A small image classifier, trained from scratch.
Model: 3.56M parameters, 32-pixel images, norm layernorm, patch size [2, 2].
Training: muon at rate 0.005, 26500 steps.
Data: trained on stained colorectal tissue patches (NCT-CRC-HE-100K), 90422 training examples, 37.5 epochs.
Rows from block 2 of a small image classifier, named by matrix and row number. Rows with one number belong to one neuron. Each number is 500 + 40 x the weight over its row's rms, rounded and kept within 0 to 999. All counts start at 0. Numbers have three digits each. After the name is the row's rms in percent of the matrix's.
After each neuron's rows are labels from the 100 images, of 14976, where the neuron reaches its highest value: "responds to" is what is common among them. Only what is clearly more common there than usual is listed. The data: stained colorectal tissue patches (NCT-CRC-HE-100K).
# fc1: MLP up (model.blocks.2.mlp.fc1.weight, 256x64), inputs 32-63
# fc2: MLP down (model.blocks.2.mlp.fc2.weight, 64x256, transposed), outputs 32-63

fc1.59 079:464541588525490535493488536421439455460488465460493525598597543455454521544581511515463451543509
fc2.59 099:497485433518576529520447505429498566490472536478524494468508523493465441489492493511407543461489
responds to: tissue: cancer-associated stroma

fc1.246 098:517494472510451522450540601553474589426514467485547524502509472530515481512488457530574558480560
fc2.246 092:491447492519506428529504495478467501553482453472619531496469521523538534527536509507491479526473
responds to: tissue: debris

fc1.130 068:483547523511448460484554523491495512437551489459540481506422509481500463562471562463484528478413
fc2.130 085:529471473548533449450478509488584557596540491498451508519559455455459512502564493560487510469554
responds to: tissue: mucus

fc1.153 089:457530440483492418496508489527473504472485507472494478463576539542527517529554459529448456428543
fc2.153 074:485476452450501581477508466480531535559504468469486577578568548479513525545459558617535487500487
responds to: tissue: cancer-associated stroma

fc1.212 079:533483459619519441491562476413533509517547501487570512545473480502503514451519486528504537493600
fc2.212 090:501531507566517503453488440553476574475485514461478455528451468456484552396482441501496460471489
responds to: tissue: debris

fc1.74 121:531487535521544511449540462443471506434505530525486497530434499437499523551500452478525481514507
fc2.74 121:436466464509509463436511563534532502521525481505440429461526466491504473433455479525566475514479
responds to: tissue: debris; tissue: normal colon mucosa

fc1.165 112:464506478526518479554457569443482498498533547537518467428533500516453550519472480538450527509516
fc2.165 123:499525554514517592416574546481473452502479464569532464558532451539485507468471571506491461430461
responds to: tissue: lymphocytes

fc1.208 091:543458462495485482578498531469495541415486504464493480520511459545449534457446419571486519472536
fc2.208 098:438526449509500491491501527455514497491582466461512530539544463520457471489399500557495506432479
responds to: tissue: smooth muscle

fc1.235 091:477519468549501492515462475453488393504549477407519510568465537427513492483435505464457469524505
fc2.235 104:401488465499554503579493533465491513422450531557506481489432485540502572523476505551474550550434
responds to: tissue: mucus; tissue: normal colon mucosa

fc1.9 116:500536515532489490478550575521571546402524488543519485526420523447521433453551542476455479459457
fc2.9 123:495510434467415432535502472560569566513512510456539531529482432499472573496532589442460508492556
responds to: tissue: mucus

fc1.164 070:526543515515565450451495426471471473463517478527510456533476455462610495513481585509522514472470
fc2.164 084:510482491545472493551448427553557492498525472525473534400438535524465522464430515499459405541499
responds to: tissue: mucus

fc1.184 092:532491507522485490505480496527530499454445496521591445481530524539396539493497511520556486455534
fc2.184 078:566511466470435523460478492461521516601546532526486575532454550498501479520462527449480446515492
responds to: tissue: smooth muscle

fc1.86 091:513463420540534572427507551440506470463501456537555551541555474443488502545510529500474487527514
fc2.86 097:466510496518579520470524554555471545536493513499536520502484456476561477500461462477407475492509
responds to: tissue: normal colon mucosa; tissue: adipose tissue

fc1.3 096:538555532520480491537566531472506490539542523389525483436510486512490503469472561530521477517492
fc2.3 090:445441508511464509477551534508467452470476464454462545544551484522427461577538497511475517484517
responds to: tissue: debris

fc1.112 085:406529491473521469478564512513446482515487518560547460465518549543470553483469529543461435427574
fc2.112 099:512445475433528534465512470496541428507485420529490498482510509554433527473527527481543483441575
responds to: tissue: smooth muscle

fc1.159 095:519444544533480497421459523465515532534407511483504510520469479508503541526561463463554535516566
fc2.159 073:584559460517492509497427511528520490484508437532548490502449495461416577450450465500535487518543
responds to: tissue: debris

fc1.174 122:431520457466468552490471514432489504492476467444557495517531499501426425521511503443494473582515
fc2.174 111:551553489502521492490519503486481467520513427447542456441412443562498507498513469573523483416556
responds to: tissue: debris

fc1.194 067:482552482478526487488446496535552464469507535548529603498493573465499503464410544467449502534556
fc2.194 089:555510562499509493525456554501520528520517482522493601458505480509505611571508482479442437492461
responds to: tissue: normal colon mucosa; tissue: mucus

fc1.63 084:505505449480481487536469550561526463395503435488440488519548531495469528513519447527474529512518
fc2.63 096:537503504474481478474521448477511470582476536552500530546487564472530467434499531520468435473445
responds to: tissue: cancer-associated stroma

fc1.4 096:450451519493519461463471506511571509467520564510508437478510518442596515567483538425440439511536
fc2.4 093:583452518525469451541491558541517491476440450491481567546468517530557589471451519482506496505512
responds to: tissue: debris

fc1.19 097:347465489509445552457517564439469475520510530478487478520557508505514507398480499531457462497535
fc2.19 106:504450487435495384510425492475464599547522531520534519523598433472494542447530501546517514531537
responds to: tissue: lymphocytes

fc1.53 092:520519515497535490496539536476538480531502413517520448436517481442471505551557530540472494415495
fc2.53 109:479574480485490473511445581471379515544561516421531488512498437459518468508449554539473480513515
responds to: tissue: normal colon mucosa; tissue: mucus

fc1.41 093:518523521500492505477460572466506452532482500494495559537514471511555490459576561501444502538553
fc2.41 106:506532513540452557538456461509502449531479525524469501448528492526499471470461477468538506494556
responds to: tissue: cancer-associated stroma

fc1.37 105:525495410557422542475468482567500488563522484490512456478480498485468464580561444501544485432502
fc2.37 094:518519544511547551430452462486457492541482530509518487451476533551423489517490563529481428556509
responds to: tissue: normal colon mucosa

fc1.233 077:507458457488515466431476498544493444500599652459525493520505482479523469509529491543457501522483
fc2.233 083:505538518441527447494467473499494408486487458547462499554495520506482490487476529442464524534547
responds to: tissue: mucus

fc1.57 076:568464566480512423441522494481451456492530414528546426387445499483503532521559520464497466470490
fc2.57 088:528505448518535476509551532493488532494508505456442495502502579538505523532572485462478531495537
responds to: tissue: debris

fc1.60 091:596462433470497458541500537518429458455482485476501468493491579490504496516491552557452428485531
fc2.60 099:517480560527460513477516424521518521481483583523511516499571492503522530442498494432489535498492
responds to: tissue: cancer-associated stroma

fc1.213 083:464545448567402485461407430483470495523486527472502459455447521455525490457472489517439525431482
fc2.213 103:488513484461477552414491488473577564539467516424498557544518581450490472474512455509528471534466
responds to: tissue: mucus

fc1.200 078:476444451434512417452552441486472520447495486542537450423565507504471484551480486503505542533551
fc2.200 074:583485518468525498555482541521527464533555547507498589535461551534459451548511424437492494422450
responds to: tissue: debris; tissue: cancer-associated stroma

fc1.97 070:447465525533487479490466551470504478509537502532512445506432484464485457509460445406553554551487
fc2.97 082:509509469559536545462488483462514614492484452519511509587522516489569522527499502480545537466534
responds to: tissue: debris; tissue: normal colon mucosa

fc1.80 061:491486481475494495483481529427556474507533497459472456536593508495475471541472470512459600433532
fc2.80 083:451449458500513507515476461509483517471435508434554365509493506534535432407453453538454492568487
responds to: tissue: lymphocytes

fc1.92 099:450573547560494535372512513526468504448556538426521496474492444428446540478555483534444426473540
fc2.92 097:482536530490532481506480498521488515466516480441493572580468537495468432513458512453526542519440
responds to: tissue: debris

fc1.20 090:482502439535510596480501520463494433517495553506468505490424500450456561500481542495473504488422
fc2.20 093:507526511552568498502477569472546477483556490604517576428509521524468456500481517560412527442521
responds to: tissue: debris

fc1.220 122:461561468470526541562477540474430437480547594494472464510488532486550511528540558519500476632508
fc2.220 107:485518489504566519485456530454513565453483426491554587528495519479510466512509462518486456454504
responds to: tissue: cancer-associated stroma

fc1.24 092:466541543516507488497454414524545505476523492464486508508539486455494462537499466563410561490518
fc2.24 087:552518494515506533505447431475514498501558453500524580424465553473520488451555547478485495490481
responds to: tissue: normal colon mucosa; tissue: cancer-associated stroma

fc1.44 101:523487463595468559509502449426446486533491544504566469541494437467540529549494477503510505425472
fc2.44 105:412459468538542476500444522476496436519524466544556498474528474455515461513470454520502465538429
responds to: tissue: normal colon mucosa

fc1.156 105:558550488468442495505542500472482430442498559525457497482505498512554434489478517487561549474481
fc2.156 095:522566565474496491519517555558500532516501489563542532543546511531464521476455448469553517614442
responds to: tissue: mucus

fc1.209 101:415508492445459450511494522505479502447521440605488505532557532405421480472521541453553474531541
fc2.209 109:537445541466549564562472499453426463490458516529459518504465562422532490486516512562545469487538
responds to: tissue: smooth muscle; tissue: adipose tissue

fc1.72 127:462542517482400525456478530423412443525585542512480538481552513481502468437519511510475526531483
fc2.72 125:451479507510519547419501448425524590555541541462521493535494497585494524426518536500574500537542
responds to: tissue: mucus; tissue: normal colon mucosa

fc1.137 080:489473448545433461572472543504464487478500441393471492536413556508491489560488510571480501515553
fc2.137 109:556488527406468514560488488399560501503463452468427524524494494470514447537494463443497429466528
responds to: tissue: cancer-associated stroma; tissue: debris

fc1.40 099:471506484481438511440460485538476493526453558501550582468532477415480498506437553493485509517516
fc2.40 086:526454537541441473565563492479437554483469452508488473466490463500529502475495504498504515519571
responds to: tissue: cancer-associated stroma

fc1.172 084:490534449441476520440523461482471482488421449523521453540579512459519490502423475535497551477493
fc2.172 076:477400508537455429510503506465453514509497488467463504574430448513564528522532458491418473511519
responds to: tissue: debris

fc1.136 088:479467466505448489515550507491442497457500473470482498431511503484475448525503522525570541486624
fc2.136 079:467500447575550498523552466511556482461464473453527531515495561509450469517525497455539481517500
responds to: tissue: debris

fc1.154 106:534453453577458543491550516518487487385492528514480516498513512434498490539497498476508434521535
fc2.154 108:487494531463563489512514535473468513481478519499529481524449429533482487379560561460616523464488
responds to: tissue: debris

fc1.127 094:419536479526481457431414549498446519509501473487444511430451514516475409474466494513484475453540
fc2.127 100:435560459537478525491530566489576525540466565420492515507519501502516543528514519500479423499406
responds to: tissue: mucus; tissue: cancer-associated stroma

fc1.33 084:443468524523572438543490440549565455525556513432519499488472486469561484515487501509459522476549
fc2.33 083:472481509510458504549502510472557445534542520498561564512493484508513453511528584561441522498578
responds to: tissue: mucus

fc1.226 098:448513520463447447526497515525477552441457487505592492537455474512497506500497427512415526482455
fc2.226 102:501473514551509487378412416521513549518471409522497498468515481568469540519543563432453506490524
responds to: tissue: debris

fc1.85 083:519508395484528549527572487543450465500476481478503414560514477475454473580470477504448433464505
fc2.85 094:499492490511512517533493479490516554461547498531483473511565495512425560538472444480474522468536
responds to: tissue: cancer-associated stroma; tissue: debris

fc1.192 107:450509530560521498493483468496479536488529459493499454540524518513433548468485549509424596580487
fc2.192 105:449535515494505523550498486495368509514467509490523538492477527524449485420510516470519471555535
responds to: tissue: debris