From a checkpoint of a small image classifier.
Data: trained on stained colorectal tissue patches (NCT-CRC-HE-100K), 90422 training examples, 37.5 epochs.
Rows from block 2 of a small image classifier, named by matrix and row number. Rows with one number belong to one neuron. Each number is 128 + 24 x the weight over its row's rms, rounded and kept within 0 to 255. All counts start at 0. Numbers have three digits each.
After each neuron's rows are labels from the 100 images, of 14976, where the neuron reaches its highest value: "strongest on" is what is common among them. Only what is clearly more common there than usual is listed. The data: stained colorectal tissue patches (NCT-CRC-HE-100K). In brackets: how many of the 100.
# fc1: MLP up (model.blocks.2.mlp.fc1.weight, 256x64), inputs 0-31
# fc2: MLP down (model.blocks.2.mlp.fc2.weight, 64x256, transposed), outputs 0-31

fc1.231:163156160127101091171100106144178135099123095176092154121116124113134094114129157094086094159139
fc2.231:163113104108157143083095087109116113101139167162139105148160149138127158174157139115134148176162
strongest on: tissue: tumour epithelium (58); tissue: normal colon mucosa (26)

fc1.91:159147122153141145138142118153133118151117156139147118128142110139140130099181112142089093155144
fc2.91:152113100140124119162146132107124123128195097175098147130142134127131122144132100076130115165138
strongest on: tissue: cancer-associated stroma (99)

fc1.134:133123191105121112176128110125121126138123130160131127143154187152144143088159139143171100126126
fc2.134:116078135136136104123153086173148134136079111096124167142110138123117113145095161128073138117156
strongest on: tissue: tumour epithelium (36); tissue: normal colon mucosa (33)

fc1.79:136134130140094100140113136124138104111113128155154138120155106126121185103120077120173092124065
fc2.79:193128148093102122160150131083146131088143153121137128097136142127132074136130153142096104139116
strongest on: tissue: cancer-associated stroma (51)

fc1.220:138138158138115125101133125137119115139133099160123135104088155080157154136125114138119131104104
fc2.220:161173081119128163122158141143131144162143194115161136132164120129101159138100119098120162124115
strongest on: tissue: cancer-associated stroma (48)

fc1.25:153154152130120128135148113150128130154121128127121136135162126139093118125152116118164169095061
fc2.25:144108186130149080148135135121114095146169157147099134174131105127135136131082121121107107174128
strongest on: tissue: debris (29)

fc1.106:119116099106112131159104083132118075119122127158117136070110158156124160117060134148143130104126
fc2.106:116147088174137119104104146089179136104125150116157123111132129129141130131133107120067144143134
strongest on: tissue: tumour epithelium (34); tissue: normal colon mucosa (25)

fc1.110:127126141123064088140107137157118178143176128135117124117127123158132084097140136134163112121144
fc2.110:114108126147116133077178117091119132158154100087117156086130122090115135150164136133154144091114
strongest on: tissue: tumour epithelium (76)

fc1.83:104152112124131126152136132151110123089116134124152140161147113142151130135088089130112134087139
fc2.83:201151129140138124139161158121108152100102170115099135123097155149157161134158084143102147104121
strongest on: tissue: smooth muscle (78)

fc1.45:121183149096121135140154105105128127149136102110157076105110141117095107165133114157119098157117
fc2.45:102132158095146128092101155112142095147115138144113133105117106140120139146182150113095130101137
strongest on: tissue: cancer-associated stroma (46); tissue: smooth muscle (44)

fc1.116:134141144131133053108136116149097121127107142144128137131108108147099148100114165124112095108131
fc2.116:123131183166125094127131143130167165120100094122146142135147151136155147122115149089126095126155
strongest on: tissue: normal colon mucosa (34); tissue: lymphocytes (27)

fc1.102:153156133104097153133108107126132134132090125160151123142140135153099120134147142097132095159148
fc2.102:117137126144155142146092132151178097135106122180162116149138106115180113158126148145111148167140
strongest on: tissue: debris (97)

fc1.222:107157146109098078142157158133137081146116134144127105095111089153139152130158115090095110124099
fc2.222:127091080090136165153129142114151117111163167091098123133147112141147133115101111152116093144112
strongest on: tissue: debris (91)

fc1.98:156126153083123101103114113134143101131127175164118159097118129137119106071131174158134152130107
fc2.98:147117120119123160122166131165085137147139144151135103116153166124174119118144119141085115141128
strongest on: tissue: tumour epithelium (47); tissue: mucus (26)

fc1.148:123120129170090143122150134125129095109159145103160170118106121144139091144112101079129115156118
fc2.148:110102079083129087131125165139137146128150109124125111124081141146146116106168105134109104172121
strongest on: tissue: cancer-associated stroma (65)

fc1.141:132152129169119157143175153155130109118130138144120161102142128104125101172105141178117120129141
fc2.141:160126121104112074080128112155094108131141140117106145129097139155165115155139150125109114144123
strongest on: tissue: mucus (48); tissue: normal colon mucosa (30)

fc1.85:148086147120146158121135102177153115118098153138140144099145107135133160162114106129118103142126
fc2.85:196122099176120168156146079114111092103138144113114120119152106082147157088156107125149144114139
strongest on: tissue: cancer-associated stroma (55); tissue: debris (37)

fc1.152:083141125102148188110113120134129116113136130105129164156069129098126082148117135110142151143103
fc2.152:157153139103108160127150133091140115106164169116122152158123095087112144138084134117134164170159
strongest on: tissue: tumour epithelium (34)

fc1.103:093120115129146109129160151129181114144140161100145132114118090125126081125097142117145117123117
fc2.103:138114160088144104163099091094124122106127139121091106143140138102180151134103118119164098161150
strongest on: tissue: smooth muscle (87)

fc1.227:164124112103158089141168127172100110140125096137119115094112151148162131133136129148090147122092
fc2.227:139145110146135120133112125154158107082132103115121130128101089119138141110124110150174128090112
strongest on: tissue: smooth muscle (57)

fc1.26:107108142145089125112135156114102136126154160111118134114117097173132183129084113188138099125157
fc2.26:084138102156142145151135107132110118108124133105141106124121129157133100172112125078123133134167
strongest on: tissue: normal colon mucosa (69)

fc1.204:137147142141093176152102139152117149145103146110098092128113141161122078130132103106082104149072
fc2.204:087116115168105111126138128131139126121069135130147130123163108101158160112170123119124119135151
strongest on: tissue: debris (70)

fc1.184:125128136147140124114109119169102151108152144103120107141120172146163152116067106145159094174090
fc2.184:139097113156195132079115126143106134109132124129096137100095125108134173117110132104147123094144
strongest on: tissue: smooth muscle (82)

fc1.78:122125157131156156131138090138158147096100107140122104056125116157108109141155151113098091149096
fc2.78:141139122111094170125155149157095120159085154141118130134173082146136163144123139106134142113165
strongest on: tissue: smooth muscle (92)

fc1.158:159142093133077130110106121133101123097142113132109140118129120144110127090142123130109130119140
fc2.158:092142130153142134105101106140083133183132139135097133121132116138086096091168119149142098141126
strongest on: tissue: cancer-associated stroma (52)

fc1.223:093129138176153124135098156146139163144134150114098124130142102151137096127117138151064167106127
fc2.223:115089102129126104106134129096142116065148120115145093164122109077153101130122140140074133138168
strongest on: tissue: debris (43); tissue: smooth muscle (35)

fc1.34:124157120130117127146126129134118119092097088127121108097144139143127092103105125104099135125145
fc2.34:084125135136128168142145141139153115123139147115166117168073112137150100159107130138126111188139
strongest on: tissue: cancer-associated stroma (51); tissue: smooth muscle (37)

fc1.114:119108137130113134128158165128119157093106102128177116142123145201149124099103169136127150127095
fc2.114:138094130120134106139151139147106100169104151146126171145132185146122140134110138142120163136128
strongest on: tissue: cancer-associated stroma (57)

fc1.43:147167152120137112141092145104127115151134098159132095155158100117169169156133119162122134148136
fc2.43:160129126126080140147148158131159089095193138112119095152128145151125122153113137161135159156114
strongest on: tissue: smooth muscle (95)

fc1.96:105166157146112174134140152158151112158144126139156080139106101134150168149148119105132049132164
fc2.96:150107120142107149113110145141168099165123150065146122170121117131155137097162139122120101145141
strongest on: tissue: cancer-associated stroma (39)

fc1.216:109155160132063139102116115137096108109084123182107140110162124109121120113158120140154137138130
fc2.216:163120122162143100138143138104121096150114133145103124133162146118121165106145150144077166134130
strongest on: tissue: smooth muscle (71)

fc1.159:089150098112157123160126099145172122110158156145138122110153161161088182132115125125143109155131
fc2.159:096129152106107093144134139102112097142103124130145156126163144146162137149148195121117133150109
strongest on: tissue: debris (90)

fc1.29:097157128128107144178152143134140110126152099121116123112148114149129115138073111124112105123109
fc2.29:124146125163106104097078085130100150156124111092116133135080175142100071137138116116127096147147
strongest on: tissue: debris (38); tissue: cancer-associated stroma (33)

fc1.205:102146138118139134125116113146147183103117153118105148125153142117122133181144114113096120119109
fc2.205:149138160136150123127168131147112113072148120140154110144125115141136141098096105111163103107134
strongest on: tissue: mucus (85)

fc1.185:115153183121120164150094139131146141090101176125103126082146103116143163127131129108135120147106
fc2.185:147110115141128154129150129154138102098152086111138170076125131170119123108112114164134102086141
strongest on: tissue: smooth muscle (91)

fc1.97:106108141094186167139119122147090089140144123072143136091090117127105126139158121115149122115134
fc2.97:194097142119137105081106131111166124146154132115094163138142113155133164135118144132145089113108
strongest on: tissue: debris (39); tissue: normal colon mucosa (29)

fc1.232:112115141098118121132121123130114130139145154098170172145099125124163133107182092126133081139129
fc2.232:109092127165112141173134104184134118136153111101142184090145089147123146107104114174095126122088
strongest on: tissue: lymphocytes (45)

fc1.57:092141082142160124137113125135136119147130151155115133169148120118130144118155098134097134123109
fc2.57:118188130104137101102139108094172162141110142124083082118106184132159099170142145124119122142158
strongest on: tissue: debris (29)

fc1.67:148133165115148106135120095155161160106119153091125080128129087115106158139165124145124136098136
fc2.67:149125151130116147147155147116163146121145083151122162083123071162103130098112161144139162146152
strongest on: tissue: cancer-associated stroma (35)

fc1.203:128124140119160149082117140163150095092135114102154129115159104130118138097097140129109095134147
fc2.203:170081131118135065101096152057143130111123154140134121141142101134154119111167111144140115126118
strongest on: tissue: adipose tissue (35)

fc1.47:109164116142138127155112113148122133125087115124177108119153138096131118160172116154125150131103
fc2.47:132109110080121126102084133077167129161160143127111144115129104156166117129110137130129120129134
strongest on: tissue: cancer-associated stroma (37)

fc1.243:104129165134112134129171172140151129144092131147158120157139096128149115105174108120102141107077
fc2.243:103182106156083136156112134133116165149168171116107119125110126119127179149127139149111110129130
strongest on: tissue: debris (93)

fc1.213:121084094136125157115119128108097095131119078114113167143137133125112139126121149092151130141106
fc2.213:147106123128160147088165152144123144119114142103121105150119141089174130116151121169098136123164
strongest on: tissue: mucus (38)

fc1.49:076129112133124103171115155111124125138097114131151153126163137165057089142133148143120132151118
fc2.49:148126116128171120094170177144152153156114130120130119185143127114148142139150132142112145125090
strongest on: tissue: cancer-associated stroma (65)

fc1.68:103161157119105179152133096152138099104095172103110119123120123114079139128105120128151097161121
fc2.68:146102108154148143158155143126180151081124108143107129119116141097126149164108101133146178117138
strongest on: tissue: smooth muscle (83)

fc1.2:133133131126123104107171130152166107111140128149133115087132131133128129141130125094117176083130
fc2.2:142133106123142146189122143109143175082151120115161122134137116112169110096119159132169109145114
strongest on: tissue: normal colon mucosa (34)

fc1.161:107131129122139099089113122192154085151125116131128172128134116106133121117121129131103113091110
fc2.161:135121177187152149122145076110092135121096124123121126111148138161160132141156103089081159162122
strongest on: tissue: mucus (79)

fc1.129:114106152130094158100128150157101145109102136137093133093116124139096109153145112174120107080174
fc2.129:121118138100100154077123107144119128098123112130116129100151149130128108130127110147119125115158
strongest on: tissue: smooth muscle (76)

fc1.8:097093128135137094128151142134136118124141124136119095140159121086126102124120142135130100165108
fc2.8:090113115104118143135159151097096132128144133112152134138136082127140123115138099141146091150130
strongest on: tissue: debris (37); tissue: mucus (27)

fc1.214:125123152093150161125141161137153155140106154170109145080157077106119167156178154116122124147131
fc2.214:133120150104137079131084154114119097116145090112161121144113151121143149087108129104081110078111
strongest on: tissue: mucus (46)

fc1.92:160140092114140126105151127106131121125134105117133136107135115123092143158128142119130115116104
fc2.92:169141148117104124103131141099105092126166151132144121144167088143100070150132132143086154160090
strongest on: tissue: debris (96)

fc1.132:147118099122146098148108144180141146135116119161128079069074104086126125121098146116108109151119
fc2.132:139107176163102113125126081097119109101099158120118108119137115150143159156106124113136124174092
strongest on: tissue: normal colon mucosa (75)

fc1.56:107128114106128121149101132084147158129133130129102158127130108129129091128099093120166160146101
fc2.56:111119109149181128159169106158103110113085096134120103134102149117141160102118142175130110136156
strongest on: tissue: cancer-associated stroma (74)

fc1.166:095100192080090129131113129120164097162157141146143108131129114123110125144076129139127116124113
fc2.166:151121164146131076153114130158144161168132108148114138140099164151078134098125144115177136132095
strongest on: tissue: tumour epithelium (98)

fc1.58:114105124142144142130181132143169083134093121143119156157135110133120158126092162121092147157141
fc2.58:171127159112108131082085087097132151128127134134143111101098142156095124104145071139129106091102
strongest on: tissue: adipose tissue (46)

fc1.89:178148111140128138156165113186137096143147117126133101112128092094158148101119097147110119118100
fc2.89:100141130144170107152120133142151104125137085145111125163109137127157083126148101158146111112121
strongest on: tissue: cancer-associated stroma (49)

fc1.196:121119151098137131141142091109155156128082095124095156128134121140157147112072150169115056091079
fc2.196:143117116140141162112149107120092174153110151122089129117127132168109143134151122086159164131124
strongest on: tissue: cancer-associated stroma (42); tissue: debris (41)

fc1.60:114133099119081114144129120163128101159106164127157131131103130140158143098176124140166117114094
fc2.60:144143162139107069153107157138121078162089112132140087161131083106116102163123105125117089123122
strongest on: tissue: cancer-associated stroma (67)

fc1.63:143125097120154130147146087123146063125129127172096080142130098168137119103150122172130119152128
fc2.63:167104131148103095110140144101143139111151122136178103152152140112101096162136052126145122120116
strongest on: tissue: cancer-associated stroma (80)

fc1.77:108109152130118097141116144168124121118116107100093102146150159148140156145122092100174133132074
fc2.77:111108066129119125116134096135128116115166128122101106128093162167098145115101146110132104142113
strongest on: tissue: debris (43); tissue: normal colon mucosa (28)

fc1.197:132102150125076129137127084136111084087162086140117101149148135155136134140132109143103096095121
fc2.197:148083096100117126146128149143166153117066102132139134118095123120172095167095085122160160137113
strongest on: tissue: mucus (26)

fc1.163:120120121142138119120104079115123092160129109096148144127115136143143123124079111125124126110140
fc2.163:104119132147131125110139141141131107151112126125134122147156130175144095125153109135157098202159
strongest on: tissue: cancer-associated stroma (53)

fc1.178:134148126116113135157161152171176137107125117143170125118141133118139126148143148154115131160104
fc2.178:148140118101120153120098133129162112149121115095136111180118103103110142141138109084130121113136
strongest on: tissue: debris (88)

fc1.224:109116099108127159122113081134114146077147173124137132134174127155140135150103139118130119124146
fc2.224:175163155133098162142078159116139126138117147091100134108160116134114124158124163124116124116123
strongest on: tissue: debris (94)

fc1.230:101096135098119121121142152135135167145167089154089127122094084147119132108104110124122151133098
fc2.230:127118090116152091122119094135095139138108143092094117090109160149119099111108143119158124119133
strongest on: tissue: cancer-associated stroma (77)

fc1.162:130128129130143098160105080182142141116142152126163120169086129103126148122171153111127126139118
fc2.162:148123141127135141123099088123160140127142118113125076112139130132150153124126147147117145140118
strongest on: tissue: normal colon mucosa (39)

fc1.138:100152158088087136137134114143125155122085126126116092109115092162138100082148142152078139141133
fc2.138:158147129190179104125145102119142151143122108161139132097140103112131157114151122100103109099149
strongest on: tissue: debris (63)

fc1.199:119128062154152113160150166153107114157176098116156155106132110126102136143105101114151130171112
fc2.199:155149153113144103125152116172130143122154125123163131118094118173142126102122159123120097171084
strongest on: tissue: tumour epithelium (38); tissue: normal colon mucosa (26)

fc1.44:136122181119170083148138139179135113139141150168116114164156113114128147129133118139115109119152
fc2.44:104150070132131138165139115136169173117095107138103112119155096155093119137175125149147118113129
strongest on: tissue: normal colon mucosa (44)

fc1.142:153135151091096145157106149109187125116105128168117148124131110146152168156121069142114138128124
fc2.142:115106163136131128112119140174118136141149124182093154146130129165138131155162146131146141099147
strongest on: tissue: tumour epithelium (53)

fc1.252:141133136134124129153124120128135121118124135123126161117139111150135144151150096131181115137096
fc2.252:127185129132155122133123186149118140155110103115125124180124125127143136098125142154086124131096
strongest on: tissue: cancer-associated stroma (59)

fc1.229:116157112146107147157084119102125114115129122134127150117141141121176114181110117169128143120139
fc2.229:156100115127121082128140083109150138126114160134103121171111113105118113099076136138108156142121
strongest on: tissue: smooth muscle (79)

fc1.237:123125137102095153185097139159147150147125116117104121132128153129181071143118103156109138173123
fc2.237:116097142138144152142107131134132149140082075134165104133098115147098094152170153099109105124106
strongest on: tissue: debris (84)

fc1.117:135089125102172141128115119146088124112133112128105127140123100135062143124122159077134134134113
fc2.117:116072121124112167114097098138099106127120118112162141141146117123099128146109183167162106126143
strongest on: tissue: smooth muscle (81)

fc1.171:134127134154107171135121112192111124120099134149103170117123151163140133099111107141135183144150
fc2.171:100123138112083125115114119135177155142163087135120153141129109138096085143121077093126118152103
strongest on: tissue: tumour epithelium (98)

fc1.143:133114124149117152134138122064117138082112161104113117101104128118139134101093141136123116122093
fc2.143:091114126106087116128140128154135151103132120112140132111054112178091087157099148166107134141147
strongest on: tissue: smooth muscle (32); tissue: cancer-associated stroma (28)

fc1.253:130152111102149121115089112112089141123173154119158093155159107152142104134124136101120115132128
fc2.253:123120125144124118140160110113163141137156136125105120098095103111136149172083115169125184132117
strongest on: tissue: tumour epithelium (43); tissue: smooth muscle (32)

fc1.201:111157098123148110145094117141095107145093100132110139108126144123101108139119129126109137159166
fc2.201:126139143106104131135139113101107124091124116146113141110128112100114077141141105130105096122110
strongest on: tissue: debris (49); tissue: smooth muscle (48)

fc1.254:125124081142094127174175123129093122095100131124139128110138123097131126159145116105079142131135
fc2.254:150123134117162169118145092127127136148170112127132146118123126164144133087116107139114119124157
strongest on: tissue: lymphocytes (85)

fc1.124:125134104134153098161145098129114121151126151126148154146138141125148119100111142081159101201112
fc2.124:125113155200140104141094169140113134136136120123122146104118153131104135137138149156129118118174
strongest on: tissue: tumour epithelium (36)

fc1.35:151149142140152165141130150171134120139143078146129129108166154121131123125080125137094138139127
fc2.35:115145136137139129093105091151082145140106153110133130084117185101133089148122115143134114133148
strongest on: tissue: cancer-associated stroma (73)

fc1.95:119106141092119123149095124149127159132140129145158100131144133155144080110133105117063117139131
fc2.95:105129107122113152149107157091095116100190115154107118125145128136144114120102138100126092164092
strongest on: tissue: mucus (70)

fc1.61:115136129154123131144144141149105115134127127153127121089174103098108174146163141081086143171135
fc2.61:095135132102160116151112120110135091137122131136137141135168135093135093121087062087106153127157
strongest on: tissue: lymphocytes (92)

fc1.250:087119136164161144145112103121112131103111120159166106110149141123126090096109100118112109156098
fc2.250:089127136168106154121110160147102123136117098094156089131115136191126131134100118162094116132089
strongest on: tissue: smooth muscle (82)

fc1.73:139113120131157151129120145143133122147141162095110127144126108177173101107113148145111120134104
fc2.73:152123134171095091106145098099111165127112162144148126138116104113139148152176126114100106139159
strongest on: tissue: normal colon mucosa (39); tissue: mucus (31)

fc1.241:132133186103134138172088083135156145159129097128111131134099086084122111141120129108146126085111
fc2.241:144126119099138120141122115139123210096095096103111123122118142092128094139105147122140104142156
strongest on: tissue: tumour epithelium (42)

fc1.9:156147132146151117137140089138155111152161146153126144097122118141071141125153153154146145118128
fc2.9:163101139123148119119154166137112096146117119119144139131137135112129131126126096144126185104143
strongest on: tissue: mucus (79)

fc1.127:144124108153112141144127109132158059135120124155149134110124136095139107164141179110114118144141
fc2.127:121134110137128155099129104119113131163118137159190079133150124142132099115106147112131091133151
strongest on: tissue: mucus (39); tissue: cancer-associated stroma (38)

fc1.33:125155094093134107102114100186173134129103122110120122146114143132078148142104148120118165159118
fc2.33:135111149101154154151103142151126108134098125184179126155085104102151106117119151134092116151131
strongest on: tissue: mucus (77)

fc1.107:130111127137131100124136104144124152119148127110157100108110104159116112059125165134134130103116
fc2.107:131121113127141139142139133097115147122178110144122062116084126113113122124135149123166105142147
strongest on: tissue: cancer-associated stroma (53)

fc1.62:122122125121107111156121137153147125164109138113151154149157109132099096106117160125156160158110
fc2.62:158139128124147137104136109102154114152117111177097144151098167126149133126149111140125130102132
strongest on: tissue: tumour epithelium (68)

fc1.46:161161116084138098144116103156109068132158165092175126130104102116132139111120128165141143125098
fc2.46:200107104071133142125124123153125105144152134119100152096106133103116113140125145101131141118104
strongest on: tissue: tumour epithelium (55); tissue: mucus (29)

fc1.31:142166117124110064120076156137130092134147126120107118128101157145135153115160135138125120171163
fc2.31:183158144097140114068141144164108128139157147086123139147128140112125151134139135130088164122121
strongest on: tissue: smooth muscle (86)

fc1.175:130133113133138116134161147196091164089097132118164120150135153125119149087126110115124119143164
fc2.175:116146130085115172117161143107134173183141125140095105096092119125120150162100153122148091130129
strongest on: tissue: debris (51)